Weights of a small self-supervised image encoder: 32-pixel images, depths [2, 3, 3].
Rows from block 5 of a small self-supervised image encoder, named by matrix and row number. Rows with one number belong to one channel. Each number is 128 + 24 x the weight over its row's rms, rounded and kept within 0 to 255. All counts start at 0.
After each channel's rows are labels from the 100 images, of 14976, where the channel reaches its highest value: "colour at peak" is the nearest of a few named colours to the mean colour under the peak. Only what is clearly more common there than usual is listed. The data: photos of plants and fungi (iNaturalist).
# convs0: first 3x3 conv, stride 2 (model.blocks.5.convs.0.weight, 384x224x3x3, each kernel summed), inputs 0-111
# convs1: second 3x3 conv (model.blocks.5.convs.1.weight, 384x384x3x3, transposed, each kernel summed), outputs 0-95

convs0.34 [ 85 108 109 143 109 101 121 130 149 155 168 128 119 136 169 114 109 121 123 108 115 115 142 112 118 127 162 149 123 141 160 157 125 119 115 168 136 136 122 104 132 123 109 122 154 147 158 134 144 166 123 125  87 127 115 118 116 133 116 121 164 145 151  89  76  81 125 163  83 164  88 152 163 133  93 110 151 147 123 142 141 131  97 118 126 166 119 144 126 136  98 129 150 141 130 102 147 159 128 114 105 149 145 159 128  96 169 104  62 175 140 130]
convs1.34 [ 98 119 158  89 167 140 149 133 114 134 181 131 100 142 174 124 120 126 115  99 125 134 147 122 133 114 158 156 105 125 111  71  99 159 133 217 137  90 112  84 160 131 106 145  81 133 163 130 166 114 114  88 129 149 100 156 131 129 110 143 102 119 145 150 122 120 127 137 133 147 129 118 129 155 114 150 139 126  98 147 171 116 133 150  83 136 151 126 136 145 144 140 146 152 134 131]
colour at peak: white

convs0.329 [143 107 152 125 118 179 114 155 118 144 109 138 108 132 144 115 105 118  96 130 116 160 115 123 108 141 139 102 138 111 155 127 119 148 157 145 104 118 122 100 130 149 105 128 116 133 145 143 139 104 144 128 148 143 105 160 188  98 108 147  91 131 103 122 142 124  72 138 175  99 154 119 104 182  98 161 129 105 107 159 139 169 125 145  88 104 149 107 130 148 108 145 146 115 126 137 125 118  83 125  96 120  80 111 107 119 168 114 125  85  87 107]
convs1.329 [151 136 115 192 136 128 138 155 128 133 146 126 118 104 135 117 111 128 138  90 120 148 116 144 121 149 126 116 144 124 150 120 137 141 166 128 148 157 127 110 115 126 142 146 115 128 109 109 138  96 150 114 165 163 119 135 124 168 154 131 135 142 134  93 142 167 129 139 124  95 162 152  88 128 176  86 146 144 129 127  77 120  89 187 129 143 141 152 126 133 153 158  92 118 137 126]
colour at peak: pink

convs0.198 [148 142 155 143 158 100  95  62 102  85 166  92 139 112 120 109 104 119  59  99  97  84  95 107 129 121 125 144  83 138 144 120 158 110 113 115 107 121 149 120 145 155 127 120 131 161 111 122 111 112 142 100 122 142  78 125 131 139 107 168 173 143 121 123 118  95 150 130 102 103  82  79 119 117 143 128  89 154  98 137 117 109 139 148 106 115 107 114 115 142 127  93 141 125  85  83 164 133 127 158 154 146 143 113 134 124  69  60 134 159 137 115]
convs1.198 [113 122 106 133 129 143 101 130 119 128  76 131 129 139 113 124 153 133 138 130 162 170 112 128 105 130 125 153 135 164 136 146  95 143 116 153 156 101 104 114 164 130 155 164 113 154 123 166  61 161  87 108 138 126  81 132 113 133 116 148 117 128 124 141 136 214 154  81 100  72 138 125 141 144 144 139 128 143 127 116 181 124 149 173 120 144 117 106 151 124 155 132 145 110 110 149]
colour at peak: white

convs0.86 [118 125 126 119  98 149 105 133 126 133 137 142 117 134 127 141 127 159 134  89 150 169  92 119 152  76  54  88 167 147 152 118  87 178 134 138 136 139 120 111 143 129 148 129 102 126 130 128 179 118 140 129 150 148 158 155 148 131 171 169 138 118 162  73 113 135 108  98 117 134 118 129 136 111 123 141 128 139 130 101 144 121 130  82  91 128 140 120 148 123 145 163  82 172 117 158 111 132 118 104 123 156 115 146 126 108 139 151 151 147  99 151]
convs1.86 [ 96 119 117 135 128 120 134 151 133  94 105 172 131 135 158 121 155 126 113  31 125 129 143 161 140 108 168 131 118 167 119 154 126 148 140 130 122 125 165  83 157 130 133 148  31  73 136 180 108 134 136 102  92 130 137 136 116 177 143 127 122 112 194 157 152  77 134 127 124 101 141 140 125 146 135 116 122  82 121 108  96 117 116 114 156 140 134 152 102 119 116 110 145 129 158 102]
colour at peak: black

convs0.293 [126 114 104 116 104 184 136 101 140 136  91 105 157 108 156 114 124 139 135 154 152 154  84 150 159  84  91 134 125 137 117 107 103 129 144 146 113  99 126 115  43 123 178 117 130 139  92 105 173 135 136 122 141 110 130  96 154 131 151 124 105 138 124 134 142  92 127 147 126 132  91 140 163 110 127 131 124 118 144 120 154 128 119 159 113 130 124 155 136 106 130 143 127 147 100 109 111 103  99  77 133 160 163 113 119 149 105 118 137  88  92 144]
convs1.293 [100 122 130 113 127 137 116 139 118 139 150 121 131 113 131 100  87 123 149 122 174 141 133 125 106  79 142 134 136 142 122 140 124 158 152  77 122 156 143 146 130 127  79 179  93 107 120 139  75 154  92 134 107 164 107 144  96 131 160 143 144 149 103 139 121 113 137 101 112 109 157  99 137 137 135 106 145 143 104 125 166  79 157 139 123  93 164 117 118 107 116 181 122 105 131 126]
colour at peak: black

convs0.23 [126 171 101 104 146 100 128 116 109 125 149 138 105  70 139 130  87 111 121 154 150 103 123 128 147 146 106  76 185  95 144 133  84 137 127 146 147 152 152 136 147 137 176 121  85  85 165 126 117 119 166 137 134 111 122  85 120 107 148 124 127 122 161 155 139 129 108 158 104 121 114 149 125 143 129 116 152 138 105  78 162  97 102 133 135 150  95 147 168 164 125 160 124 140 122 111 132 147 135 146 127 120 114 146 140  92 126 127  66 162 165 125]
convs1.23 [116 137 148  55  88 132 133 108 196 138 158 114 168 120 151 136 131 162 159  91 154 131 148 129 125 124 117 158 106 162 115 143  93 115 135  62 187 177 125 111 136 128  72 133 117 179  95 106 137 127 116 134 105 136 103 130 110 141 139 113 103 106 133 111 119 117  89 131 144  88 139 137 154 131 152 123 128 162  96 152 194  97 145 128 174 130 134  73 150 136 101 122 137 103 141 144]
colour at peak: black

convs0.344 [111 149 150 137 100 109 144 147  91 118 155 144 123 127 108 146 138 142 128 151 132  97  87 115 104 152 122 113 126 178 124 132  98 106 163 157 167 154 101 175 128  93 138 176 126 142 149 115 120 118 138 190 165 137 162 107 174 142 153 133 125 143 140 150 148 131  72 124 122 151 160 143 169 178 160 134 155 127 121 116 125 106 138 136 103 114 115 138 133 151 160 140 153  79 142 162 121 110 118  95 122 146 139 152 105 125 116 102 111  82  91 114]
convs1.344 [125 126 148 110 133 106 115 111 125 125 140 146 126 146 133 109 132 154 149 132 112  84 168 101 134  95 184 109  87 119 143 175 101  98  80 147 120 112 139 137 156 148 123 149 137 151 144 163 136 124 146 106 143 129 153 140 149 160 147 136 139 117 140 127 114 176 130  89  81 143 126  58 115 134 152 106 141 141  97 123 120 170 137  91 135 109 133 136 140 137 118 143 136 124 146 108]
colour at peak: pink

convs0.177 [120 117 102 153 138  98 155 131  98 149  94  93 118 122  69 131  89 146 140 132 133 135 111 141 108 169 121 152 107 169  80 157 145 137 138 142 110 123 129 137 146 113 159 115 129 174  94 149 116 201 134 138  96 142 116 144 124 109 106 114 130 132 113 156 152 114 139 123 143 142 128 138 144  88 180 142 114 151  97 123 118 156  96 126 116 127 145 114 144 160 110 127 133 132  65  98 142 168 124 149 127 148 119 162 153 104 149 156 134  91 122  81]
convs1.177 [119 138 159 122 105  98 120 120 122 161 109 126 148 124 112 134 152  99 141 145 133  82  85 135 103 116 160 101 172 132 143 136 119 103 127 107 130 101 135 135 124 131 162  96 135 145  93  97 134 149 148 153 142 132 124 131 145 108 174  66 128 151  96 129 101  91 112 156 139 156 157 121 120 123 138 153 124 128 145  93 131 147  97 121 142  98 115 168 101 121  84 163 115 115 143 112]
colour at peak: grey

convs0.341 [137  93 104  95 121 103 104 139  92 114 110  76 133 104 145 113 167 109 107 125 138 106  89 109 103 119 110 151 114 105 117 118 128 110 138 123 111  68 109 138 128 126 120 115 136  53 129 116  84 128 137 138  95  78  90 117 110 156 119 103 119 104 102 110 124 148 132  95 124  87 113 104  95 149 143 127  84 120 147 138 108 104 153 100 102 168  85  97 115 145 130 149 115 123 125 120 155 125 117 117 149 146 118 172 114  99 133  96 148  99 121 127]
convs1.341 [ 83 101  90 163 107 115  83 120 170 116 173 114  82 162 122 124 123 108 121 110 106 113 127 102 152 112 147 143 148 190 135 121 132 134 132 124 138 119 127 110 150 130 135 153 152 167 138  60 182 181 125  99 131 151 123 131 132  90 167 130 151 110 128 111 147 112 112 157 116 124 143 118 110 135 154 131 143 125 117 127 117 122 101 149 163 103 129 116 144 107 151 155  97  89 171 100]
colour at peak: black

convs0.19 [146 168 107 151 100 182 175 162 125 130 157 114 142 160 165 150 111 162 172 114 108 126 132 102 108 145 144 137 121 147 149 125 185 134  95 123 120 139 108 137 126 134 154 135 117 102 129 155 103 133 128 114 138 163 129 155 145 131 118 150 124 142 100 125 109 105 160 134 156 108 161  92 106 121 175 137 142  70 102 142 146 155 157 125 117 122 161 134 152 118 124 122 147 164 142 115 135  83 127 150 115 170 159 151 166 117 130 112 132 128 153  93]
convs1.19 [100 117 151 127 135 131 130 117 191 133 123 107 112 141 150  61 167 152 112 105 130 120 124 143 148 123 149 118 128 128 118  94 158 122 116 116 141 120 137 111 126 142 154 115 125 129 110  99 107 139  94 120 140  91  89 143 119 155 132 129 120  94 100 108  98 130 114 130 141 110 105 158 114 111 171 111 105 116 114 129  87 123 143 150 130 132 113 170 154 111 142 126 120 142 132 146]
colour at peak: grey

convs0.202 [103 162  81 141 113 165 134 126 119 142 154 123 161 156 133 167 140 148 109  98 137 105 152 132  68 118 156 127 114 133 141  99 106 152 131 108 110  89 117 109 173 145 109 122 113 119 129  99 107 144 145 111 128  71 119 124 135 112 132 105 123 130 126 131 133 130 175 101 101 124 100 153  84 121  76  89  64  88  92 147 114 117 142 122 160 134 127 132 167 116 149 153 129 139 166 140 128 101 112 128 169 114 140 163 130 109 133  86 159 136 113 149]
convs1.202 [135 117 135 112 136 175 105 134 114 106 168 122 142 123 139 132 139 117 144  65 122 113 127 125 128 136 138 150  69 125 120 170 116 150 107 120 145 106 163 134 136 150 105 111 140 124  95 107 121 157 139 119 143 121 134 125  84 167 112  89 111 107 126  98 160 177 112 138 135 125 168 149 146 128  63 100 119 108 106 148 137 105 137 148 138  95 135 119 117 136 129  88 138 137 145  93]
colour at peak: brown; black

convs0.323 [102 136 116 143 146  93 125 108 170 107 147 155 141 155 135 108 151 140 127 128  97 171 123 153 140 135 130 153 170 137 114 122 112 116 125 129 134 120 133 122 183 139  82 113 188  94  88  73 162 125  95 123 148 115 114 124 163 160 120 140 102 139 132 132  93 145 139 122 123 133  72 103 132 128 138 105  80 154 141 159 141 122 132  88  80 115 110  94 113 110 157 111 139 165 128 104 148  90 113 100 124 104 133  97 153 140  87 152 145 106 121 115]
convs1.323 [136 127 165 125 180 124 146 155 136 208 103  78 123 126 103 123 148 111 119 130 127 136 138 133 105 128 109 152 155 145 103 105 137 128 118 133 128  97 146 123 150  98 112 137 120 131 116 137 162 166 119 139 138 150 130 115 120 122 127 115 144  95 116 115 131 163 150 156 153 137 101 114 130 108 122 164 165 101 136 136 132 140 115 137 116 129 134  85 134 134 128 120 140 109 119 124]
colour at peak: black

convs0.68 [102 142 162 149 125  84 125 132 110 109 116 118 162 137 146  96 146 124 133 141 119 125 135 104 146 109 136 141 113 111 135 172 174 162 125 142 125 163 134 139 120  80 114 149 161 130 157 151  93 145 117 157 109 147 103 132  97 153  95 146 157 129 152 138 123 106 150 108 106 130 174  92 137 126 203 108 112 130 126 122 128 168 178 100 151 128  99 111 185 133 103  96 139 118 114 133 107 136 169 130  90  88 120 135 146 153 112 129 162 177 111 128]
convs1.68 [116 169 123 133 131 122 114 119 151 103  95 138 136 140 136 153 128 155 121 152 144  80 172  72 136 138 106 125 126 109 100 124  76 112  96 108  92 100 128 141 126 135 142 116 145 149  90 142 121 137 141 137 173 115 143 135  85 154  97  81 140  96 132 115 120 164 147 107 150 111 155 152 122 111 150  96 152 135 136  98 107 106 116 113 188 137 123 131 141 113 148 149 127 152 128 127]
colour at peak: grey

convs0.81 [149 104 107  78 146 139 138 120 133 138  67 109 140 116 104 100 128 112 108  92 124 121  76 157 125 126  94 144 110 151  92  80 106 120 107 100 122 100 101 136 102 118 103  97 122 132 107  88 141 101 105 109 138 103 133 102  96 162 118  97 144 124 147 133 119 129 143 136 126 100  89 124 117 129 147  96 119 122 139 110 159 149 155 136  95 136  76 127 117  98 164  93 136 162 135 132 155 161 135 102 144  87 117 143 136 112 150  88 152 139 145 157]
convs1.81 [130 124 127 150 107 138 168 104 160 131  98 152 135 102 133 140 110 112 134  56 157 127 115 122 140 111 165 137 141 128  94 140 106 149 125 164 154 111 118 100 131 150  75  90 131 116 110 105 150 144 119 131 103 139 165 110 116 129 118 118 119 146 158 130 156 140 144 115 164 164 119 127 143 143 115 115 134  98 170 154  84 125 125 108 138 101 107 191 111 133 118 144 160 122 107 114]
colour at peak: black

convs0.362 [ 73 142 158 142 179  87 120 114 139 101 125 131 184 135 102 160 127 153  83 128 151 156 101 131 167 134 125  73 129 121 159 147 134  79 123 117 133 107  98 130 141 114 151 158 152 148 124 146 112 184 118 134 146  96 161 128 173 107 146 125 119 130 116 110  58 106 118 108 137 107 169 123 149 113 145 128 165 159 119 135 120 121  99 108 120 131 105 134 136  81 108 137  98  91 112 155 108 156 169 128 106 156 118  88 127 135 122 143 109 114 130 151]
convs1.362 [134  79  91 173 111 124 121 110 162 213  80 122 103 122  94 162 135 110 101 104 119 123 138 138 118 127 149  84 121 114 130 143  99 133 118 144 127 142 129 117 126 140 124 107  97 112 134 173 108 141 160 123 113 134 140 119 161 158 112 102 109 158 100 123 120  96 110 126 130 136 107 142 114  86 116 110 133 152 230 111 144 110  98 125 132 109 135 116 129 123  87 157 132 141 114 101]
colour at peak: grey

convs0.255 [124 154 130 123 147 119 139 129 103 104 112 113 134  98 148 128 117  75 137 101 148 115  64 172 153 119 129 108 162 137 122 107 177 122 138 130 116 122 152 151 162 120 168 138 130 173 118 137 114 140 117 119 132  89 130 152 156 112  91 146 120 103 126  83 119  90 143 149 146 114 136 119 126 127 118 126 130 105 135 119 118 144 143 138 135  49  94 101  97 105 161  75 114 143 113 147 101  86 144 117 130 121 104  95 120  84 135 151 134 102 134 130]
convs1.255 [118 121  93 103 137 133 103 102 186 151 169 136 133 136 165 122 141 144 132 207 165 147 116 106 151 137 109 124 146 104 139  72 130 119 123  97 126 173 162  82  73 148 101 148  66 112  98 138 177 103 129 140 188 140 111 127 155 126 142 124 101  87 116 134 112 159 131 125 147 137 103  84 108 134 120 103 130 135 134 141 133 121 148  92 114 135 100 140  98 102 125 112  93 176 131 121]
colour at peak: black

convs0.97 [141  95 146 108 122 128 151 126 106 175 174 118  97 129 131 133 129 136 118 128 131 122 117  97 120 110 123  73 113 112 159  85 127 108 120 135 135 120 132 105 189 164 130 167 106 112 149 120 128 131 145 126 147  79 116 172 107 125 120 144 150 152 109  94  84 123 141 123 131 129 107 116 117 162  87 118 115 134 121 178 134 119 119 135 167 132 100 157  89 144 113 168 130 162  96 183 129 150 123 111 115 142 167 199 106 183 162 112 151 150 160 127]
convs1.97 [147  96 169 183 155 100 133 129  97 113 162 109 126 142 133 165 145 140 139  92 100 127 145 182 136 115 167 154  87 123 151 128 101 151 149 109 108 138 159 107 125 152 145 119 137 156  92 127 158 165 103 135 135 160 164 109 120 154 132 107 119 142 173 100 166 141 131 175 115 106 115 114 130 119 158 146 142 120 130 105 173 107 118 129 108 146 156  46 118 139 121 143 135 118 120 136]
colour at peak: white; pink

convs0.249 [ 88 114 116 128 109  95 122 127  82 148 151  85 198 100 123 124 126 177 152 112 134 101  90 133 102  90 126 116 118 148 165 171 141 101 153 135 149 118 139 117  80 134 143 139 140 142 144 145 105 149 120 103  85 112  98 116 156 106 127 154 125 102 101  78 111  83 102  91 110 131 100 154 133 142 108  90  85 110 135 120 135 124 127 109 148  83 140 133 133 123  76 103 108 102  96 106 136  98  90 110 111  95 117 112 147 104 148  87  96 104 120 131]
convs1.249 [144 113 151  88 141 121 120 121 127  93 157 118 128 107 123 103 120 137 108 176 110  91 123  88  72 143 123 155 121 136 135 121 160 181 150 147 131  77  93 144 121 134  95 142  98 192 171 134 125 142 127 160 169 133 128 163 149 141 146 124 117 125 109 134 122  55 138 103 132 108 145 138 138 156 120 140 130 141 125 122 152 127 118 175 159 153 160 136 140 158 135 142 111 135 125 101]
colour at peak: pink

convs0.142 [113 152  94 140  95 128 128 127 149 103 104 125 188 126 129 160 137 128 126 152 111 110 119 175 151 126 136 108  90 141 127 158 135  78 179  71 130 138 110 128 143 141 132 107 149 116 130  87 103 143 138 123 119 112 127 128 156 143 119 162  86 114 171  98 155  97 115 129 145  91 120  94 107 111 107 112 116 108 102 130 122 134 130 185 129 145 177 134 126  73 121 174 135 116 162 139 111 153 134 138 121 136  95 123 114 148 162  82 132 209 145 128]
convs1.142 [126 135  97  80  98 125 121 143  83 128 149 157 137 150 152  95 136 182 167 144 125 103 149 156 119 159 168 135 112 133  97 145 131 150  77 168  97 169 141 101 135 137 125 149 137 136 153 120 115 133 138 132 140 153 162  97 134 136 165 100 129 129 141 124 132  97 115 126 121 163 125 110 113  82 104  82 142 135 238 122 105 119 152 141  68 153 125 131 120 173 115 182 135 154 143 119]
colour at peak: brown

convs0.232 [163  80 142 145 131 143 101 117 175 136 149 134 114 142  91 103 143  90  99 120 108 110 129  93 106 132 149 124 144 114 139 120  84 106  99  98 106 100 158 119 108 122 135 117 124 151 103 149 141  94 106 133  80  79 120 101 116 105 107 130 137 116  81 109 141 152 126 140 138 123  75 116 115 125  99 112 114 108 130 128 111 148 141 100 119 142  94 110 137 141  95  99 171 103 149 122 172  99  86 128 120 120 117 102 113  79 112 121  91  76 117 115]
convs1.232 [161 149 167 179 149 157 134 145  95 109 125  99 127 134 112 114 142 149 130 127 138 166 150 105 126 120 131  98 133 139 154 139 131 126 155 117  97 149 142 149  98 122 112 131  85 156 129 197 149  91 156 150  78 154 135 143 148 156  94 138 142 140 121 122 119  78 147 118  96  98 121 141 114 151 102  84 128 129 130 154 132 147 125 110 147 125 153 150 109 110 125 104 104  82 134 112]
colour at peak: white

convs0.221 [129  93 127 125 145 153  90 135 145 104 139 136 149 110 116 154 103 116 105 124 128 117 114 175 114 149 129 128  98 121 137  83 122 118 110 137 159 135 114  75  84 145 117 150 140 117 108 139 104  67 168 125 109 108 106 144 130 147 131 110 149  91 118 145 119 136 144 124 150 103 150  79  99 191 127 114 117 127 106 131  86 130 122 172 142 160 102  98 113 132 135 125 142 150  99 123 121 119 146 149  92 114 144 136 110  67 106 136 120 159 152 159]
convs1.221 [152 128 114 128 119  91 130 116 134 142 131 179 156 114 160 107 144 144 142  92 153 138 101 124  97 147 156  92  81 117 119 154  93 103  99 178 121 135 128 186 121 149 122 108 132 166 117 169 118 147 140 117 110 108 123 140 109 118 120 140 138 151 142 120 135 127 114 128 116 117 125 113 137 119 104  88 152 128 107 110 113 110 138 187 111 154 104  97 111 117  94 156 102 168  98 119]
colour at peak: green

convs0.365 [125 135 170 121 145 152 147 153 149 148 129 113  87 146 104 169 146 143 121 134 114 126 119 156 107 119 144 137 127 107 139 139 152 126 104  71 118 144 129 146 155 125 179 142 121  95 108 154 167 119 163 115 118  98 155 132 146 155 156 121 160 130 116 120  82 134  62 127 107 113  64 120 143 121 148 124 144 131 148 140 143 141 115 103 106 163 124 155 171 101 112 143 100 145 119 115 143 155  84 158 167 150 125 161 117 112 103 167 160 115 147 120]
convs1.365 [109 104 137 134 129 126 128 154 129 109 119 135 141 119 140 144 123 116 164 155 102 131 130 141 143 148 147 156 111 139 156 121  98 147 133 139 110 157 149 146 121 140  55 160 150 127 162 177 104  71 118 130 115 126 118 137 114 109 112 107 134 115  96 161 143 105 159  72 121 146 141 120 116 133 134 109 151 154 132 118 113 133 157 141 100 181 144  95 135 138 145 152 144 107 112 116]
colour at peak: pink; white

convs0.174 [142 140 136 131 162  81 123 170 158 144 104 155 160 155 196 132 128 130 151 164 130 130 137 137  98 143 161 132 126 131  82 154 122 138 125 128 141 158 135 119 159 154 163 129 137 168 138 121 137 121 140 180 116 121  91 161 163 161 134 110 125 105 129 148 116 155 139 120 130 154 145 133 125  84  99 127 134  91 149 149 136 150 122 155 128 146 157 116 146 129 137 114 140 159 153 140 119 134  93 115 124 110 117 129 121 146 119 128 125 131 132 141]
convs1.174 [119 131 161 132 130 120 124 124 129  91 121 110 138 146  94 121 125 135 151 142 139 131 124  94 132 154  86 106 117  90 135 113  87 127 109 161 160 151 141 101 109 109 130 133 164 157 142 115 174 160 112 125 158 113 119 146 125 164 114 101 102 146  72 120 116 105  98 113 116 159 127 155 137  84 129 131  87 145 124 138 119 101 138  97 146  97  99 129 106 143 122 125  82 115 125 126]
colour at peak: black

convs0.305 [ 92 123 171 143 106 137 144 149 126 129 173 131 140 159 147 143  88 131 126 147 113 157 143 126 131 130 170 138  84 153 156 123 127 203 165 112 157 166 175  98 181 159 156 136 103 150 186 119 130 113 117 139 134 146 159 145 126 129 146 110 136 164 167 158 103  85 127 122 139 154  97 135 133 100 141 131 135 132 134 104 135 148 144 134 123 146 152 139 143 151 116 144 148 142 115 141 153 131  96  92 155 148 123 174 145 111 137 134 144 186 143  54]
convs1.305 [112 151 138 109 118 114 152 141  97 126 186 143 145 128 139 140 117 128  93  98 130 151 147 103 109 129 112 119  97 142 114 150 113 132 161 104 157 152 151  75 140 111 165 114 157 120 136  90 116 121  97  97 146 120 114 120 135  93  96 161 144 115 132 150 150 195 128 113 147 112 141 162 127 133  95 114 144 140 103 121  96 154 121 156 124 106 124 136 101 108 137  89 152 114 138 133]
colour at peak: pink

convs0.75 [143 110 165 175 112 114 142 132 113 118 125  79  91 154 127 104 127  93 148 128 148 101 125 152 130 110 128 136 115 139 141  92  69 138 103 122 151 102 136 121 120 157 161 108 122 164 145 127 154 140 165 110  82 124 132 160 141  99 102  86 155 139 120 108 154 134  83 109 147 140 131 105 179 166 164 125 147 118  84 128 154 131 117 124  97 143 157 160 132 148  68 137 168 182 117 126 131  93 157 135 154 130 120 206 149 132  97 139 119 131 102 140]
convs1.75 [ 77 119  80 168 139 132 127 138 103 106 142 135 153 144 129 128 133 173 141 167 108 165 174 133  91 165 139 154 121 114 133 122 133 124 129 170 142  96 164 173 121 108  73 142  69 117 119 113  42 136 145 154 102 162  77 145  94 138 126 139 151 156 160 138 146 152 124  96 119 105 118 174 120 111  66 137 133 121 149 103  89 131 139 165 103 160 140 111 124 162 168 120 123 117 179 132]
colour at peak: white

convs0.44 [140 128 127  99 116 144 114 133 159 115 113 111 166  96 179 161 113 113 148 128 147  93 111 129  81 122 145 113 118 125 149 110 127 115 160  96 104 134 117 133  75 101 129 122 150 129 136 127  99 109 115 122 137 120 128 125 138 167 120 105 141 104 115 147 125 115  78 105  69 117 139 121  98  89 129 169 143 125  98 161 133  98 152  83 133  98 144 111 107 126 156 146  76 111 150 140 108  82 130 129 125  99 143 118 131 102 120 114 120 175 134  90]
convs1.44 [122 108  70 141 137 115 123 138 171 146 146 114  96 119 121 176 136 108 117 134 138 117  78 140 145 127 103 127 184 142 106 146 114 106 123 114 181  97 113 135 130 105 110 120 136 106 109 126  78 149 127 144 145 129 145 144 128 113 127 105 111 135 113 135  88 130 131 147 122 103 130 171  78 115 110 100 140 143 201 128  41  80 124  96 131 135 123  87 145 158 113 137 119 150 103 127]
colour at peak: grey

convs0.40 [135 132 120  93 116 129 159 118 112 166 126  73 188 118 137 118 157  93  60 142 130 113 146 122 128 144 142 119 124 109 114 125 161 148 132  97  80 108 137  99 106 126 128  90 136 140 114  96 108 128  97 118 111 124 111 125 153 160 110 166 111 130 134 131 116 127 126 128 115  96 133 136 163 118 133 112 135 135 102 123  91 152 121 121 122 139  88 130 153 134 123 112  76 118 106 151 144 113 115 159 164 125 123 107  97 152 116 128 101 175 106 170]
convs1.40 [139 135  92 152 125 147 103 128 244 142 141  95 113 141  86 126 138 133 139  90 143 122 126 106 144 112  87 113 132 122 116 125 125 119 125 157 107 109 109 142  96 137 127 134 105 125 134 157 125 109 137 130 123 140 104  99 122 134 148 100 130 186 105 121 119 163 137 150 151 129 139 165 149  80 125 142 149 119 218 119 172 128 142 102 116  85 105  92 118 115 127 133 120 168 144 118]
colour at peak: brown

convs0.17 [134 111 101 103 133 129 158 126 111 122 138  87 161 129 117 126  98 125 107 148 166 122 152 147 110 131 104 145 124 159 122 105  88 120 111  88 131 171 130 101  89 104  90 128 144 138 115 104 146  79 158 134 160 114 133  84  78 145 155 122 142 120 161 106  99 218 100 111 144  89 114 129 120 142 132 101  86 144  73 103  69 107 141  98 110 147 123  89  88 139 115 135 108 129 166  84 104 102 125 140 122 118 109 149 126 145 100 136 112 143 111 134]
convs1.17 [128 141 150 115 128 153 119 138 115 166 106 150 168 154  94 148 114 167 150  78 116 158 131 101 126 138 103 163 149 135 104 155 117 122 121 105 166 113 111 115 112 108  77 117 113 104  78 142  44 118 140 127 112 128 170 149 146  75 116 125 121 152 138 136 154 116 148 113 131 134 139  87 126 139 120 129 146  91 125 161 141 160 119 145 128 148 127 152 109 177 127  70 106 143 123 123]
colour at peak: black

convs0.166 [ 68 163 100  97 107 147 135 144 109 108 129 122 116 162 110 123 151 166 129 136 124 174 106 128 110  99 145 120 138 108 145 118 142 112 166 150 121 180  89 148 154 107 143 126 122 138 100 121 135  76 138 169 137  81 139  94 113 150 183 153 155 142 121 130  89 150 114 106 117 129 139 148 155 102 127 130 184 126 167 111  94 172 128 131 152  85 127 134 155 112 135 103  85 131 103 157 130 121  90 121 149 116 111 121 131 151 108 156 140  76 151 134]
convs1.166 [140 113 141 121 113 146 110 128 133 161 103 119 163  93 163 118 138 124 138 137 127 125 132  94  92 125 133 139 173  82 156 129 175 162 108 160 181 149 125 129 109 127 157  99 135 118 147  99 135 152 117 158 137 105 134 128 120 133 125 114  83 144 114 123 106 164 116 152 155 142  92 179 132  94 136 105 127 118 150 143 145 113 129  98 156 110 110 131 114 127 130 114  97 165 106 111]
colour at peak: white; cyan